Rows from block 3 of a small segmentation model, named by matrix and row number. Rows with one number belong to one channel. Each number is 128 + 32 x the weight over its row's rms, rounded and kept within 0 to 255. All counts start at 0. After the name is the row's rms in percent of the matrix's.
After each channel's rows are labels from the 100 images, of 14848, where the channel reaches its highest value: "top examples" is what is common among them. Only what is clearly more common there than usual is listed. The data: aerial photos of the United States (SatlasPretrain). In brackets: how many of the 100.
# convs1: 3x3 conv (model.blocks.3.convs.1.weight, 96x96x3x3, each kernel summed), inputs 0-95
# convs2: expand pointwise conv (model.blocks.3.convs.2.weight, 384x96x1x1, transposed), outputs 0-63

convs1.56 099 [149  80  64 110  88  86 120 147 101 108 159 130 141 138 128 124 144  97  97 103 126 160 149 111 111 175  47 108 133 108 110  53 153 106  57 115 162 149 196 105 134 165 174  95 103  34 103 189 103 137 125 131 148 100 128  75 141  93 157 135 116 137 127  66 109  95 141 103 128 110 147 198 130 118 159 164  61 146 102 146 138 131 121 139 151 132 139 126 153 136 100  94 127 129 170 105]
convs2.56 099 [ 94  87 101 117 110 105 137 123 100 187 101 103 117 142 125 162 161  75 100 133 149 105 144 115  94 146  94 103 175 128 120  89 131  97  59  88 101 159 180 157 112 110 100 135 131 113 173 142 112 154 123 151 127 137 125 116 154 137 156  75 149 136 128 175]
top examples: building (75)

convs1.78 113 [127 109 104 139 139 133 128 100 134 101 119 124 147 150  96 128 140 151  95  66 127 118 129 104 131 152 133  90 179 159 180 137  87 173  79 134  94 102  77 134  70 126 118  89 116 146 131 143 110 116  92 112 121 127 126  91 112 134 121 107 138 106 156  98 133 150 118 126 155 136 151 132  94 129 176 190 117 105 169 235 123 160 123 255 125 128  57 129 145 132 114 188 143 140 121 120]
convs2.78 110 [174 124  92 131 146 114  68 142 100 172 136  82 136 119  90 162 132 123 133 150 173 110  98 125 105 218 130 150 225 118 105 136 136 120 119  94 131 124 129 130 174 149 144 158  48 142 139 123 196 116  86 140 183 173 103 167 144 124 120 134  73 104 105 117]
top examples: crop field (60)

convs1.30 100 [114 101  79 105 112 104 116  81  76 134 132  96 172  98  94 112 141 112 179 150 126 163 127 125 124  95 137 144  97 156 204 133 167 149 134  77 107 102  99 111 130 113  90 196 161  81 113 121 114 113 109 129 174 123 145 158 124  91  78 204 126 108 148 127  70 133 195 114 110 136 136 139 118 119 113 129 107  94  83 101 164 124 193 142  96 144 198 159 134 133 168 195 122 191 167 148]
convs2.30 099 [139 136 171 138 122 161 162 112  93 156 158 127 126 159 125 102 164 125 135 111 140 168  93  93 175 201 141 124 126 186  85 149 216 107  98 123 145 144 149 121 158 138 145 105  84 145 150 172  17 124 113 118 114 128 119 146  84 170 117 120  92  90  91 116]
top examples: building (70)

convs1.63 128 [151 116  90 102 126 190 126  96 173 162 150 135 176 111 119 141 114 131 101 146  80  94 139 129  94 106 111  99 120 167  98 127 141 106 117 164 108 127 114 144 141 128 126 128 110 118 100 165 214  77 219 110 130 138 166 152 155 138 110 123 141  72 122 106 171 149 125 139 152 115  86  60 102 133 153  66 102 176 150 214 170 112  59 173 145 128 156 142  83 134  86  87  98 142 152 125]
convs2.63 095 [140  69 123 124 119 153 161 112 148 169 148 151 159 121  46 250 159 131 132 143  86 146  86 134 107 119 119 143 121 122  52 145  68 157 108  97 155  96 120  81 140 130  59 173 128  47 115 137 177  85 160 196  79 206 152 102  98 114 114 139 145 162 141  90]
top examples: crop field (37)

convs1.45 116 [127  72 120 145  96 141 134 117 112 104 195 136 143 133 140 112 103 100  95  90  82 104 136 143 132 104 107  94 125 171 158 176  85 163 126 127 131 162 129 147 120 111 147  93 137 134 102 151 113  99  90 123 131 117 118 124 150 111 138 172 157 106 124 122  90  91 136 107 137  92 159 137  37 124 166  95 172 147 201 244 105 156 157 218 124 124 117 201 153 110 110 132 113 108 184 119]
convs2.45 098 [137 120 117 169 118 151 206 197 144 174 138  67 102 109  62  86 160 129 117 201 166 151 153 121  97 113 138  99 109 139 167 131 131 130  85 123 132 117 128 126 152 198 110 133 185 167 121 188 143 174 140 159  96 198 130 116 104 176 113 139 135 160  68 112]
top examples: crop field (41)

convs1.0 062 [180 164 136 179 165 131 203 141  93 131 116 124  61 157  92 109 112  98 150 150 130  63 115  92 117 111 150 160 133 145 131 191  63 152 119 169  89  76 127 103 139 114 107 126 107 123 117 115  93 137  79 115 121 164 106 148 105 124 174 154 117 139 121  74 126  88 152 164 128 139 160 125  72 120 166  83 120  69  71 168  79 103 111  87 117 166 137  79 133 101 141 161 127 128  77  74]
convs2.0 110 [186 123  93 146 100 121 154 151 102 255 147 125 114 139 221  88 163  97 166 194  74 107 146 106 111 168 121 159 141 179  53 133 136 177 180 105 106 146 111 125 112 125  59 139  91 128 112  97 152 121  99 125 137 159 122 114 139 116 150 106 145 115 109 133]
top examples: building (75)

convs1.31 126 [123 149 108  85  94 163  98  82 124 105 136 135 166 154 106 139 149 147 162 163 139 110  69 150  77 173 147 143  73 145 173  77 129 173 169 143 129 102  79  96 129 154  83 180 111 118 149  94 167  88 207  95 151 152 138 159 121 106 155 142 134 102 114 120  98 162 155 141 100 116 117  79  89  76 170 138 124 160  59 180 130 110 111 178 137 140 158 149 157 130 168 160 131 182  80  92]
convs2.31 101 [102 153 144 198 123 110 190 104 173 198 125 210 162 116 102  94 131 150 162 111 166 124 132 113 128 115 194 117 108 136 143 117 117 110 148 113 119 177 159 100 155 117 138  84 174 121 160 155  79 186 131  83 133 189 143 133 147  95  71 100 143 167 125 191]
top examples: crop field (25)

convs1.75 085 [131 133  40 125 115 127 143 124 124 221 126 115 174 132 113 167  75 117  94 135 138 134 134 186 163 146  91 154 138 130 188 107 151 113 109 117 100 132 177 128  78 156 107  78 146  98 101 125  95 133 106 154  90 115 138 122 106  78  95 101  94 101 127 168 129 111 105  70 110 113 119  13 169 161 146 149 134 157 190 114  90 154 101 165 153 128 131 166 129  82 104 136 110 123 157 105]
convs2.75 100 [102 134 110 138 138 131 127 127 146 170  28 174 159 107 129 112 146 164  80 124  96 139  85 129 118 143  54 180 141  84 123 151 135 165  70 147 128 117  97 164  84 144 163 100 157 130 162  89 161  86 150  68  90 124 100 142 138 143 130 137 106 121 255 192]
top examples: building (74)

convs1.29 108 [132  92 129 141 153 157 131  65  89 138  83 155 193 123 157 103 121 101 183 163  98 148 172 132 110 102  68  90 134 166 144  88 102  94  51 180 139 112 149 171 132 224 182 188 112 140 123 165 132  89  89 136 138 149 125  97 143 143 132 129 101  73 129 109 139 170 175 117 137 121  79 105 135 152  72 136  83 119  96 125 105 125  91 177 168 114 112 120 135 115 132 129 134 152 154 167]
convs2.29 114 [119 148 120 134 130 113 228 164 121  79 122  97 189 135  71 160 148 198 206 117 149 112 123 128 181  72  96 155 151  79 123  84 179 100 110 205 101 112 172 158  64 153 201 140 219 143 140 120  46 155 160 112 118 133 134 122 103 114 102 134 106 118  98 133]
top examples: crop field (25)

convs1.53 097 [182 110 148 108 124 172 105 125 100 194 119 153 109 128 155  76  68  82 122 138 125 139 160 106 112 143  61  96 155 122 163 125  95 124  96 148 121 149 166 112 115 154  89  95 184 146 140 157 146 174  91 146 169  91  81 173 126  99 103 152 119 181 116 124 163 147 174  47 122 140 195 131 127 130 138 127 134  31  85 118 118 133 129 136 135 117 111  92 138 143 135  59  76 147  98 134]
convs2.53 098 [112 113 113 105 133 115 175 126 116 136  92 122 172 179  93  65 167  76 134  84 112 171  95 110 108 114 138 124 109  92 154  95 133 133 134 142 125 111 142 132 121 130 108 156  60 109 166 154 165  74 100 125 161 132  66 101 144 136 136  84 134 107 110 211]
top examples: building (72)

convs1.18 075 [ 83 142 162 137 106 172 135 130 114 106 137 141 201 140 118  83  96 164 147 123  63 114 100 100 120 190 181 135 148 192 133 131 144 110 122 124  82 128  87 125 130 117 167 147 129  97 124 129 159 143 114  14 121 162 153 213 157 148 126 155 110  89 121 121 107  87 156 108 114 150 101 183 148 150 116 119 161 114  97  63 171 128 142 112  77  54 105 133 133 138 115 114 102 112 153 101]
convs2.18 104 [128 148 134 161 107 133  87 173 167 143 110 159 137 160 168 167 136 126 113 216  77 119 132 168 137 151 173 137 123 164  86 134  97 152 128 132 151 137 138 101 120 144  79 141 158 135 112  96 145  72 127 108 132 172 129  98 133  93 170 171 142 109  88 141]
top examples: building (71)

convs1.35 087 [151 140 140 108 132 138 103  94 138 170  75 128 149 161 191  41 121 120 199 135 104  91 130  84  79 129  91 162 138 131 195  97  61 121 142 126 170 130 121 158 163 142 134 142  82 123  56 119 109 176 118 119 133 129 112  71 145 101 118 145 145  96 146 112 163 122 179 134 117 131 154 188 147 142 137 103 147 150  78 165 198 146  98 129  81 114 100  98 113 124 120 109 147 137 186  75]
convs2.35 108 [138  69  81 121  59 102 150 102  86 194 114 132 172 140 158 137 123  73 110  82 190 118 138 133  86 102  79  72 148 189 115 127 106 163 186 136 107 113 182 120 121 106 152  69  96 158 107 109  93 182 176 129 142 161 127 122 119 108 106  96 120 112 163  99]
top examples: building (76)

convs1.55 091 [191 149 103 112 106 102 206 175 140  93 125 129 152 150 108 145 135  87 123 137 136 119  92 136 121 151  98 127 130 144 169 111 131 116  88 113 118 143 175  99 128 116 157 191 112 102 138  80  83 156 119 118  99 146  59 122 121 174  79 147 161 121 121 140  85 113 106 180 142  91 157 137 124  48  68  89  91  72  93  95 130  66 112 103 120 170  94 105 120 114 150 142 186 167 118 193]
convs2.55 111 [174 138 165 164 106 154 150 155 124 119 107 156  71 139 215 133 170 173 151 154 154 143 127 102 137  84  68 224 140 101 165 102  56 192 103 161 134 131  95 156  65  96 108 202 150 110 100 152 126  94  54  99 145 255 134 127 107  92 116 148 131 108 120 177]
top examples: building (70)

convs1.50 078 [ 87 130 119 116 112 111 106 175  54  85 153 123 101 145 160 161 123 215 121 113 167 113 145 208 154 156  61 124 152 124 126 147 111 147 132 122 157 154 197 126  76  93  85 141 118 133 147 103  87 139 123 148 108  79  50 126 150 135 106  74 165 132 124 123 144 122 134  95  88  95 117 147 152  81  98 101 164 181 142 111 143 128 116 158  82  96 104  86  61 149 127  83 129 146 102 111]
convs2.50 103 [132 145 137  41  91 147  93 138 141 110  39 127  81 139 140 139 195  94 118  72 163  86  99 127 123 140 136 165 177  24 154 126  34 125 174 120 109 148 119 121 139 150 201  97 134 119 163 133 139 171 201 131 140 136 166 140 149 124 142 104 144 122 230 118]
top examples: building (71)

convs1.49 094 [143 189  88 197 138  99 192 135  96 135 143 116  92 136 124 113 137 129  87 124  97 123 122 151 108 131  89 136 150 100  94 121 131 169  61  85 190 107 146 172 142 173 135 172 145  35 106 189  79  90 139  78 127 127 136  88 110 173  97  84  86 131 102 126  99  99 147  95 106 134 159 141 143 128 140 128 101 138  82  68 124 125  69 139 177 114 119 105 125  99 108  86 134 115 178 124]
convs2.49 099 [162  96 105 196 139 162 172 117 140 128 156 179 175 139 216 131 163 162  72  99 112  80 157 138 119 117 170  64 127 200 122  68 144 102 135 108 133 128  64 149  97 127  46 115 141  53 119  95 106 104 100 135 144  71 127 125 135 162 127  93 150 177  36 128]
top examples: building (81)

convs1.74 105 [147 192 144 186 123 154 156 155  95 182  41 154 197  95 125 117 109 157 192 129 140 152 147 198 112 152 173 152  83 181 158  87 101 109 130 158  94 122 102 140 146 120 147  95 145 109 150 115 156 169  63  92 147 149  93  97 144 104 144  77 178 111 117  87  97 107 131 146  99 112 133  83  85 135 169 143 120  97 152 186  98 153  87 153 113 110 126 139 128 114 142 142  99 169 132 130]
convs2.74 094 [ 65 124 163 209 173 115 115 109 165 234 137 129 125 136 110 212 154 102 101 125 119 138 115 160  76 117 127 134 130 128  87 116 228 104 158 158  90 160 175 169 164 180 131  60  76 113 127 118 178 140 132 171  88 121 132 120 133 153 130 167 138 135 144 148]
top examples: crop field (29)

convs1.13 104 [127 117 137 102 124 135  63 153 139 106  69 130 109  84 100 147  93 129 169 149 101  99 176 133 144 104 194 185 141 117 131 172  88  87 128 145  72 104 119 138 127 114 103   0 173 149 120  84  61 153 139 167 146  99 112 156 110 171 113 105 119 123 127 131 145  93 104 111 155  87 100 121 100 189  93 137 114 158 148 142 152 157  95  97 105 127 108 102 170 119 103 147 164 123 174 160]
convs2.13 098 [126 157 100 148 121  95 193 163 165 142 184  89 145 138   4 139 138  97 105 107 176 157 153 135 170 142 156  98 136 147 157  90 118 114 151 147 155 131 234 135 163 112 117 143  99 122 136 135  99 112  86  98 164 146 196 144 120 111 158   7 124 107 162 158]
top examples: crop field (30)

convs1.1 108 [145 140 162 128 101 138  65 134 167 139 139 151 116 140  68  76 107 116 112  87 116  77  97  96 128 120 131 141 148 124  93 103 125 112  87 101 109  62  91 134 112  80  99 124 128  96 154 107 143  96 111 160 152 135 114 196 143  99 121 113 190 146 136 132 155 220  83 156 176 103 139 126  96 120 154 147 118 152 153 190 130 125  71 154 152 214 106 134 179 138 160 100 136 191  83 124]
convs2.1 105 [ 95 118 117 142 123 146 160 111 120  69 171  31 103 170 168 150 131 157 110  68 105 132 157 125 127 119  57 126 122 101 132 160 141 169 117 125 142  65  91 113 128 110 181 178 140 125 129  90 206 115 103 132 141 196  96 137 109 102 141 174 134 146 136  40]
top examples: crop field (30)

convs1.81 105 [129  96 116 119 139 116 108  83 100  90  92 103 218 104 122 142 123 139 107 102 169 148 144 163 103 138 153  92 110 100 104  56 135 138 123 105 126  56  45 149  97 138 132 141 192 124 155 165 167  85 144  80 107 123 155 141 116 200 123 134  77 139 132 170 127 163 100  96 108 120 145 143 104 159 103  93  96 130 163  61  90 140 176 142 155 142 121 141 160 139 135 117 125 163 127 213]
convs2.81 102 [114 144  98 124 136  91  92 113 143  37  29 123 123 142 183 180 160 124  84 149 163 110 140 133 151 150 119 112 110 143 198 137  84  99 104 167 126 101 159 115 176 142  68 147 173 157 129 129 111  83  90 127  96  86 128 159 149 131 126 203 117 109  83  47]
top examples: building (67)

convs1.2 098 [156 148 129 139 118 102 167 115 109 130 171 166  54  98 165 121 128 113 116 139 182 106 109 127 130  58 150 148  82 102 158 143  85 143 154 111 107 141 118  90 106 174  72 188 107 100 118  69 124 125 112 167 101 153  85  88  93  91  84 141 120 173 172  45 104 150 135  96 169 126 176 141  94 131 116 161 196 133 117 106  75 126 186 100  91 185 103 136 127 139 154 130 115 150 119 122]
convs2.2 107 [109 144 151 115 103 154 177 150 168 135 157 137 124 153  66 135 135 159 125 176 136 109 110 136 130 117 139 129  68 102  92 131 144  38 118 189 130 100  95 159 147 129  55  97 139  99  90 105  47  46  44  75  84  64  96 108 143 131  99 153 138  67 100 175]
top examples: crop field (27)

convs1.19 125 [119 100 121 135 156 129 161  74 128 108  51 136  94 167 142 131 127 119 120 131  70 170 101 176 113 108 225 161 115 152 109  91 121 136 129 140 108  89 105 175 107  77 153  86 171 161 121 138 170  83 138 120 110 109 129 159 125  55  97 124 130 122 106 112 219 149 132 149  96 115 149 134 142 137 100 123 149 176 141  66 161  80  82 130 150 152 177 128 132 141 111 131 105 202 142  98]
convs2.19 100 [ 68  84 140 169 145 144  86 115 137  73 108 145 150 124 150 110 154  92 118 128 173 126 118  77 101 113 114 179  92 148 202 101 156  71 133 114 171 137 118  91  98 146  70  80  74 127 110 152 195 109 129 112 113 112 121 118 109 144 102 128 134 163 162 123]
top examples: crop field (27)

convs1.37 090 [100 126 153 125  86 116  95 167  76 141 196  81 187 107 183  99  87 114 115 100 125 145  99 145 177 148  96 132 153 134  71  91 129 165  71 126 128 169 181 102 111 168 118 100 144  43 130 128  97 131 114 131 156  99  68 118 124 123 109 114 143 115  86 123 143 124 111 106 131 115 108 116 186 176 178 158 124 143 158 186 185 166 148 146  89  84  93 113  79 112 118 123 123  93 107  81]
convs2.37 099 [103 181  57 121 101 146 105 136 107  47 124  69 123 131  76 125 195 115 114  71 119 106 140 107  45  80 105 120 133 108 122 157 111 110 118 152  95 120  94 154 146 157 201 174  95 153 142 162 160 149 151 183 128 183  90 137 141 154 125  77 121 130 139  74]
top examples: building (67)

convs1.72 101 [142  97 102 135  60 125 117  89  99 150 110  45 157 140 144 143 168 109 131 147 137 150 100 152 130 120 116  97 130  94 132 133 147 112  79 154 130 154 120 112 164 166 118  91 145 119 129 104 114 146 123 112 122 145 185 208 132  95 189 156 105 108 109 128  63  96  83 129 128  99 113  84  46 148 188 150  84 117 174 129 138 126  97 164 177 189 150 156 110 126 189 159  80 156 166 100]
convs2.72 093 [102 186 102  88 124 172 170 127 134 218 123 109 141 121  59 145 199  96 125  86 199 159 147 173 133 105 191  94  69 177 115 141  61 159 111 172  83 127 131 116 149 111 134  95 127 125 160 119  45 139  64  87 127 133 132 145 125 117 139 153 109 102  71 226]
top examples: building (74)

convs1.24 063 [116 147  93 127 119 116 109 140 163 175 174 152  99 134 122 107 120 101 157 138 116 138 167 133  51 129  36 108  72 190 124  83  89 105 117  99 185 114 130  94 136 131 104  45 127  79 116 150 163 163 132 142 137 130 165 137 148 129 156 133 144 121 174 187 134 136 103  89 123 125 138 146 109  68 110  84 141  64 136  95 159 163 137 104  49  72 104 121 107 139  89 142 141 101  95 142]
convs2.24 102 [122 107 102 107 104 165 177 112 122 124  55 117 191 151 181 107 184 141 168 100 137 113 108 161 165 134 125 156 100 168 132 113 165 148 116 115  71 162  93 129 139 153  93 168 161  98 138 156 144 178 127 157 125  88 107 131 140 130 119  99 133  77 219 145]
top examples: building (84)

convs1.61 084 [147 134  57  98 144  99 117  57 115 104 108 145  90 137 108 142 128 153 148  92  97 160 171 107 144 148  36 110 119 138 138 163 195 111 103 131 162 128  83 130 180 164  95 121 115  83  92 113 115 106 201 126 122  40 130  76 117 123 140 120 129 120 113 118 121 111 107 158 179 106 127 112 166 133 136 142 127 161 107  83 167 131 196 152  85  94 154  85 113 139 131  83 126 133  70 168]
convs2.61 114 [124 146 137 103 123 138 130 171 112  67  64 160  97  89 136 105 116 134 131 112 164 109 138 153 137 185 228 155 152 165 154 139  95 129 129 100 165 141 107 148 144  92 173 102 167 210  92  80 166 159 110  86 111  95  82  97 118 104  90 153 126 132 145  68]
top examples: building (82)