From a checkpoint of a small segmentation model.
Model: arch resnet_bottleneck, depths [2, 2, 2, 2], widths [192, 384, 768, 1536].
Training: muon at rate 0.0015, batches of 256, held-out accuracy 87%.
Rows from block 5 of a small segmentation model, named by matrix and row number. Rows with one number belong to one channel. Each number is 128 + 24 x the weight over its row's rms, rounded and kept within 0 to 255. All counts start at 0. Numbers have three digits each.
After each channel's rows are labels from the 100 images, of 14848, where the channel reaches its highest value: "peak on" is the class under the peak. Only what is clearly more common there than usual is listed. The data: aerial photos of the United States (SatlasPretrain). In brackets: how many of the 100.
# convs1: 3x3 conv (model.blocks.5.convs.1.weight, 192x192x3x3, each kernel summed), inputs 0-191
# convs2: expand pointwise conv (model.blocks.5.convs.2.weight, 768x192x1x1, transposed), outputs 0-255

convs1.79:136137132134136149118141106129135105152147112103106128130136118133132114123116165154116125082095129157127186121174152145120127109113076188128142083128132105112124137125133141102128131146152076130124129136098141146170116129179087133130137132125143093148169119095122132127145109104114111110125203144130130149176173136163137182173171111134151185149159135120153118126149105109141122181130137127130139176148095144123108105123120125131113121087134106104079135099086131135143148138102129102111131090133121060114162089136117139136086105121124126121166126115122165136126142140182142136
convs2.79:092123108150148107139142131121171096144142116130130126130139131130107144105140135148130130141117136120126139140229128122135171102110132150159146163125140118130147128146172129116121117120122127156220115132152119137132131120121105133149133129124115132151133130143144158144099156160107129143126132137135140126115148124104113077127144169138144099116129134138092147119122124132149136173103131130130126128114141087166136111086130129092112129118108126101104148124118155113125161123127122092104105134136134126110144111113108107114116155133119130120054135120200124160142169152151014194157128121105141147124134102146083140118131164112127124111100177130101120168118128133066107123146160106123131123135154149144149115137141140152110177102101101161136084132129099135124149238132125
peak on: crop field (27)

convs1.39:103110120143151096141118098143110103114140138136090101132150098131118156142123125134159142189122152141099190057156120135130132077129177123136166065174133124147142121156101138145131124135117115102098125172188153120156162126137136145111074142148140132144137133123119143156143133136138155164144107126084158163129109133109113108139131123147132120123144117117142168104121095139137100094078156099126134176134118109095110107135082118114120160157138138136123179175165130107117140092140132133138091143121163144128119152168130104175147154118140125115126153114170133140147082142118113127
convs2.39:123144153166121117128116140125202153088120116127122075121158113140205123157140111131160128111135131123127120131042133131112095143155136153098220111109120140123142119135154115086108153201124125185091111111115127119130135057120101125122112127132145153095135121132094108130147149124156122143134115128141113141136170140094109072118113124126147134151167101150141133114112125102118121127093143107087119128126112136128169130118133131124114151112129151138138127134138131157121104110138128113114143126129136126131138104123110151150106125136115147127070133158156133122124145140121103152126121143098125176109126107175166128169099126106124129111159181134121135092130116131120124122129127095147093126119152136133127119123091104152117108109111153150118130165157158103129139120112095
peak on: crop field (44)

convs1.82:163158139123128146125114100125129105169114138126143169149154101153125116105129146158103136117124161090127135145153165104142118102125121109116113107132140067144073138106137153164057159132106112131095113076102098114157124159141126166108141088102123114140119152146113163156106107128152145147140151151165171161136111110166132125087109149126163107117154133105115101208149112150111128146149126098121117197122129158167130130099164153120120119140101098108119125152128116093155122131123095128161122106146098141111146095162110117122112136123148132158087150117088121133098127117119087154
convs2.82:132135153131125114123134137104161121136140120138147132129123141130113142105099134167123141116135143117130138131205137138115123154120125178116197161134131135131137131128075137109149131096138131130127119152158127143142118136136125118140152126135134076151134130135083156118204122132102136122118139152131126115102241136107096118106144155145101111127164155158191132131135127122148135094136149152122109158143123139087140118127125153145153150154104140137151156129118170126151095142125119088122162134141129129132116109125110126134160135126099188104087152167237163157156152136107177143113115161142109156126138106112084181108086124106128133122109095130124120165127120118095141101127156161110113115080133118146085105125122105109106127147118121163170116154134124134093114151112120
peak on: crop field (71)

convs1.154:099207116118119111110136138132167110167145111111157136153116121095113133113147130136130115177134120113143136128140125100128155125138098102120124171208118168094115152089147138134166123127098127138131123142069064140168155129125149109118143110091102146105083104120150138129130111143117110166101098120167097119127139131167091117117063137131121108115114087081124128158157141161125104116140167110125174139131107107129123122099124099153116109099137133107138110170157131156137134112094139116135091135158143171146122124163149110109106120107130103179070137131123147126147133118136118114
convs2.154:145125113132107123128141154119086147196129136130126122114138141096113136123150137100149116115135122132134121137150121117113158133123143131121087114120109120128183114137024136173143107154131120108121156163135118119129132081123120133128094108106130067112138122166102100124125125126122125148135139121119143126118140131111144151130123137158145097135124121118155131135147125112099127134127143128141122116119134144119138145255127147081103120148142127078137113110124139114146148154160112157150128134145143148142135139106170071133124086131116128133135127136034105156116074126108068139119147109117136130192135096125120127141160111115124116120126062118129136155123120136071143111122086162131079132161106113119142112127140139106152169113138165118134113069140128122178108138127121
peak on: building (40)

convs1.17:087116128116139163110123117141088119174101144127127099122134091117096110139152106116129148090130154139173161161137157187160138118124139155130124061092096129150163094200163126133125139102136102102087152137101134099162144142127138101106168109098156126158168155126109151124159090153123097105117180145136115166108109210125115107149132101131176120127130116138166156118145136142174155151119132126122137115120156131134113130091126120119126100108124125136109095134105110117137125093140098111129155153129147099129103113136120107151100152095133110140089146161141139139111123146113115084
convs2.17:128123168184160165136140135134229142143134109127143095137110134118132136120123116132112140124137142131129099117135130132159170126126116125114194096123149154134152144143165099140099154118132151157149142140131146145151126152146156134116158141106136111149119129060168166136165138174134139132132136125127111113136155116134119106120134124146111170120113109115057165122106105138192128130175157137111123124114113113145102063127115132140143127129139109123104129109105096130130074098113091129127069127127149128117125117126143234150105127164119161117148105114170107123135124119113100156139095117121096150129111154139164138096108105133154131105121165138117126162139125112103132133135108122129130122122152144106207115116136140129140080119112118102108086166113118138201151179152123
peak on: park (26)

convs1.54:182151084112134129123087131142160104149151131090126104115101120130142079127113123132110159146103093115125165148209134119173154118135149105129114124099130177101134115136091118126132093121111122147081107143122126134150127156135129145132139129089088109145164132163131206167117099115131117137133162141156126120127128148125131122146115115155126102103121173092158075097136155138144145129142096140135147105130118093146153127126120123127183118104171127127158117146137136142106147124098106143096184092124089121159166116152142097131125136158129139132131167155121114137173087133169125166
convs2.54:043117139096118143115113151122111153135119156134130156108173116113125138089105119152120131128114137141144117148074117137125160104138132163113096156159110142142173140121146160138135146084135132111143116146087097108120138180129120118138129138141158158153130114150164139116165125133122136098136115143120131129142146144110088108127111139106081114118117128132112097127106123131162129116132126121106114139142130079134097117227117155065150127122153099130121090082124087136106160143128152157143113137131109123139136148128120209107122151115133060130197109126142169155148159105132069079169128110108113131193120101125182133140142126127124129138128115132150134165116135129087135096112118156122140125101108118149120114135135132139154148129161176144167120096148112098111126157115145
peak on: crop field (54)

convs1.18:127169140117139141117131163093162103117103130129127138118129109125146113181127126083118168135156115170087148117196151112162124163175167122148153129137138126145156097117148193105129115100134148126135146131098135129149124122105132090140112117153104115071121101150070129145120123119076131102156111097131109148121122122165102095108080116156095098089137122137110102104118145117142079139166123117129148134141122135128110118162173117099148103128130116143100121135140122118097139110122104113108129127140147151123177187133139179135079114109164143123097169154116136161093113137144149106
convs2.18:131112123177135138120121115131082137130120123136124104111123146086166135141150116101154138133139136144133099145113112117143175126135136106079116130116114129135160127147101112132118150111122112139153143065163121128156147183128133131136158138143106113106130132151139173106161114137139128132116122130114114127119107123126176135111121103132141094126155142119096132112136150130103117151136125125140143123131105148083122132163120128160085127145118129161125145108130139124124119132116131153115123131122122115106117164113121146117130137128110055119114122193044117122130095122130023154142151153137146147106140086173057110131106125156182104134125153110122129194140140088059149106120105155177133147110116125087141150137146136118094128124134079117105081112148116141092118225152129
peak on: building (41)

convs1.144:087192139125098154128132123106156126160094161167182121129170116138098145145122135123107099135150111077134158128105117113158145118140126134113098174170087101107122110089138161107100115129152135123118111123112099119155133125149114091149108123081027154127120129141129134132151109142152160139068129119139097103104140142160087107129099129133127142137140107125136150080125142145148137132130128092126130129140121104150123139116143159094105100207104155129138121134139120127130150125099118128119083114099137154135113111158125121094127137115147109142078127116159151093148094149116125168
convs2.144:134124102152135136137126125130094124113140131130134187124123131119155131109133096133160142134149123136124143125057135120109152131113126174121085115118129162124169120116127117097136143116129131129107154151166146136122127136130094131133146135133124098112138140132122124127136131084107129124126128131121114136134123131131088186135121134140146141146084138109169140130115117096102136072093130112120116137135132152122126154157117135157156123110150123132122151119113110133119122104112110116120092115125126126120128138126101163110115124111086158135119131146014151115126138128133137134122149123167140138122119123165123131088174166148072109153148048109150108023092145095095147122148127155142137126148088078112116114107151105149144101116150135085148084053089123128157161130126126
peak on: building (39)

convs1.43:101152126125132151130138100175116121146183138158121105155156164170109116159129157144136125182154160138153158116094163110124148089106186127130099150098161116146153099122130136106097111135158123129170101112152150156155101121144120116118144143090175102145151110152170117101141180146112074120125123136095113157118119108137117076115132101094155102125145145180124117090114130119137089134157147124128132160125127131116099128080168112146119104106177109111106148102115096120113115074139115147194125112155110120157145141155117142139111153147142123149123109143155116139123118144145148157
convs2.43:161128119096119150138122149120226107107119143150126129126136118153173122121145123099102128125127133133132096106113108128122154123123155109137177128137129126140134138117170111122088137107143123068067116130137144122109123121141160110123109125122122159107122120127083161125190108076128119123111101124079133127113171126147100076125132130117078127118158137110153112126117160099108115167115105134107135131114094085110137106086122131128152110147128126074143145122146082107101129117138160121097149134134132131127113112143135162128111146054122134116087128142150153131110114124117166132115159136113121131126115137128111139122094086148127108124127121123130154098118112105121121160120107133144093134123041125134146140133121131166123078131149155134086108209166134134115135080175115
peak on: crop field (30)

convs1.155:159166129111125169140129155179123122138172113144144112139134129123144168086143130141130109110154150108135074094148128168130135142135127105131140177152144114119119094135126151144113105130129124147123158071100085140145131134157107130102155117077130136162141119126123136122146121118112079110087145124203121135149133118169088136083119117092145133092129078076133083123107178124119092132088138124133152120138124112123127132137158149118074138121133122100078149113120138119148094147137198109134166101137125113123165124133127126097131130123160097114117145070137104147139154142105154125
convs2.155:210116100098129105138125096119194165108153137139142101121131159106186153142155124130107147122129135127123114142101115117124195113110124097149176132134135141135143119121072134073120114156134130108125101100182139128144129100144092133123140119127159067159121136098088125139149151145117146120123126132123125112126135136112130150139148135143104129127093127109126102134125087101070125195140106108104129130129108126108124079130126133125114130147139120111124097123119166126110110109136111132109107131118124144126125099125114130104117134121108116148096110153091133111112086126116134133135096141139095135103122154105172127134127141118118158135148129139134125195101137113155152110110098077176096119125071142144168122143131093111134101143140109144129144134102107103124118092122134
peak on: building (27)

convs1.19:095142156103131151128148076173166143121097148135162137132140151136112154078120116118129182098144123101131165132169088096121151116142165100087118158120143098142130123120106141123112097166103111107111123173140162134127146130099110096113119083126080155140091119141119091123158164104111168089128133154134143060120127142175122121095142124184087113099129111071151144088147131141121175127114112172109118119140142136102157118115119107122133132125117130110095101155154139119125175122084133164114117144096133148142129149154101107097142145136115116163129124124120149116137163123112108102
convs2.19:199131109141111121126116104133110133122155134135131157137082121131101150146127151156144116143110120126122123141136142129114191113111116110164078123114120135129142135117103142159178126151138134112115145135112123127123140138133135133130136142116132097134142124125085139103123126164140132140112123116147136121135102151108124193139142114139121116114149139132173129132151114120141130209114136132127134158133077099126145102188132116123046119119107114122129125124120128133124136129117108144142118147118142115139140147134117156137134115134133163097064142154038117121130032137117095087094110105086123108154085150125136135136086152154133130123088095141100142158171104093067122134124141135093104156108095154128171118154134120105118094137145117154091127109104111115114100220129118
peak on: building (45)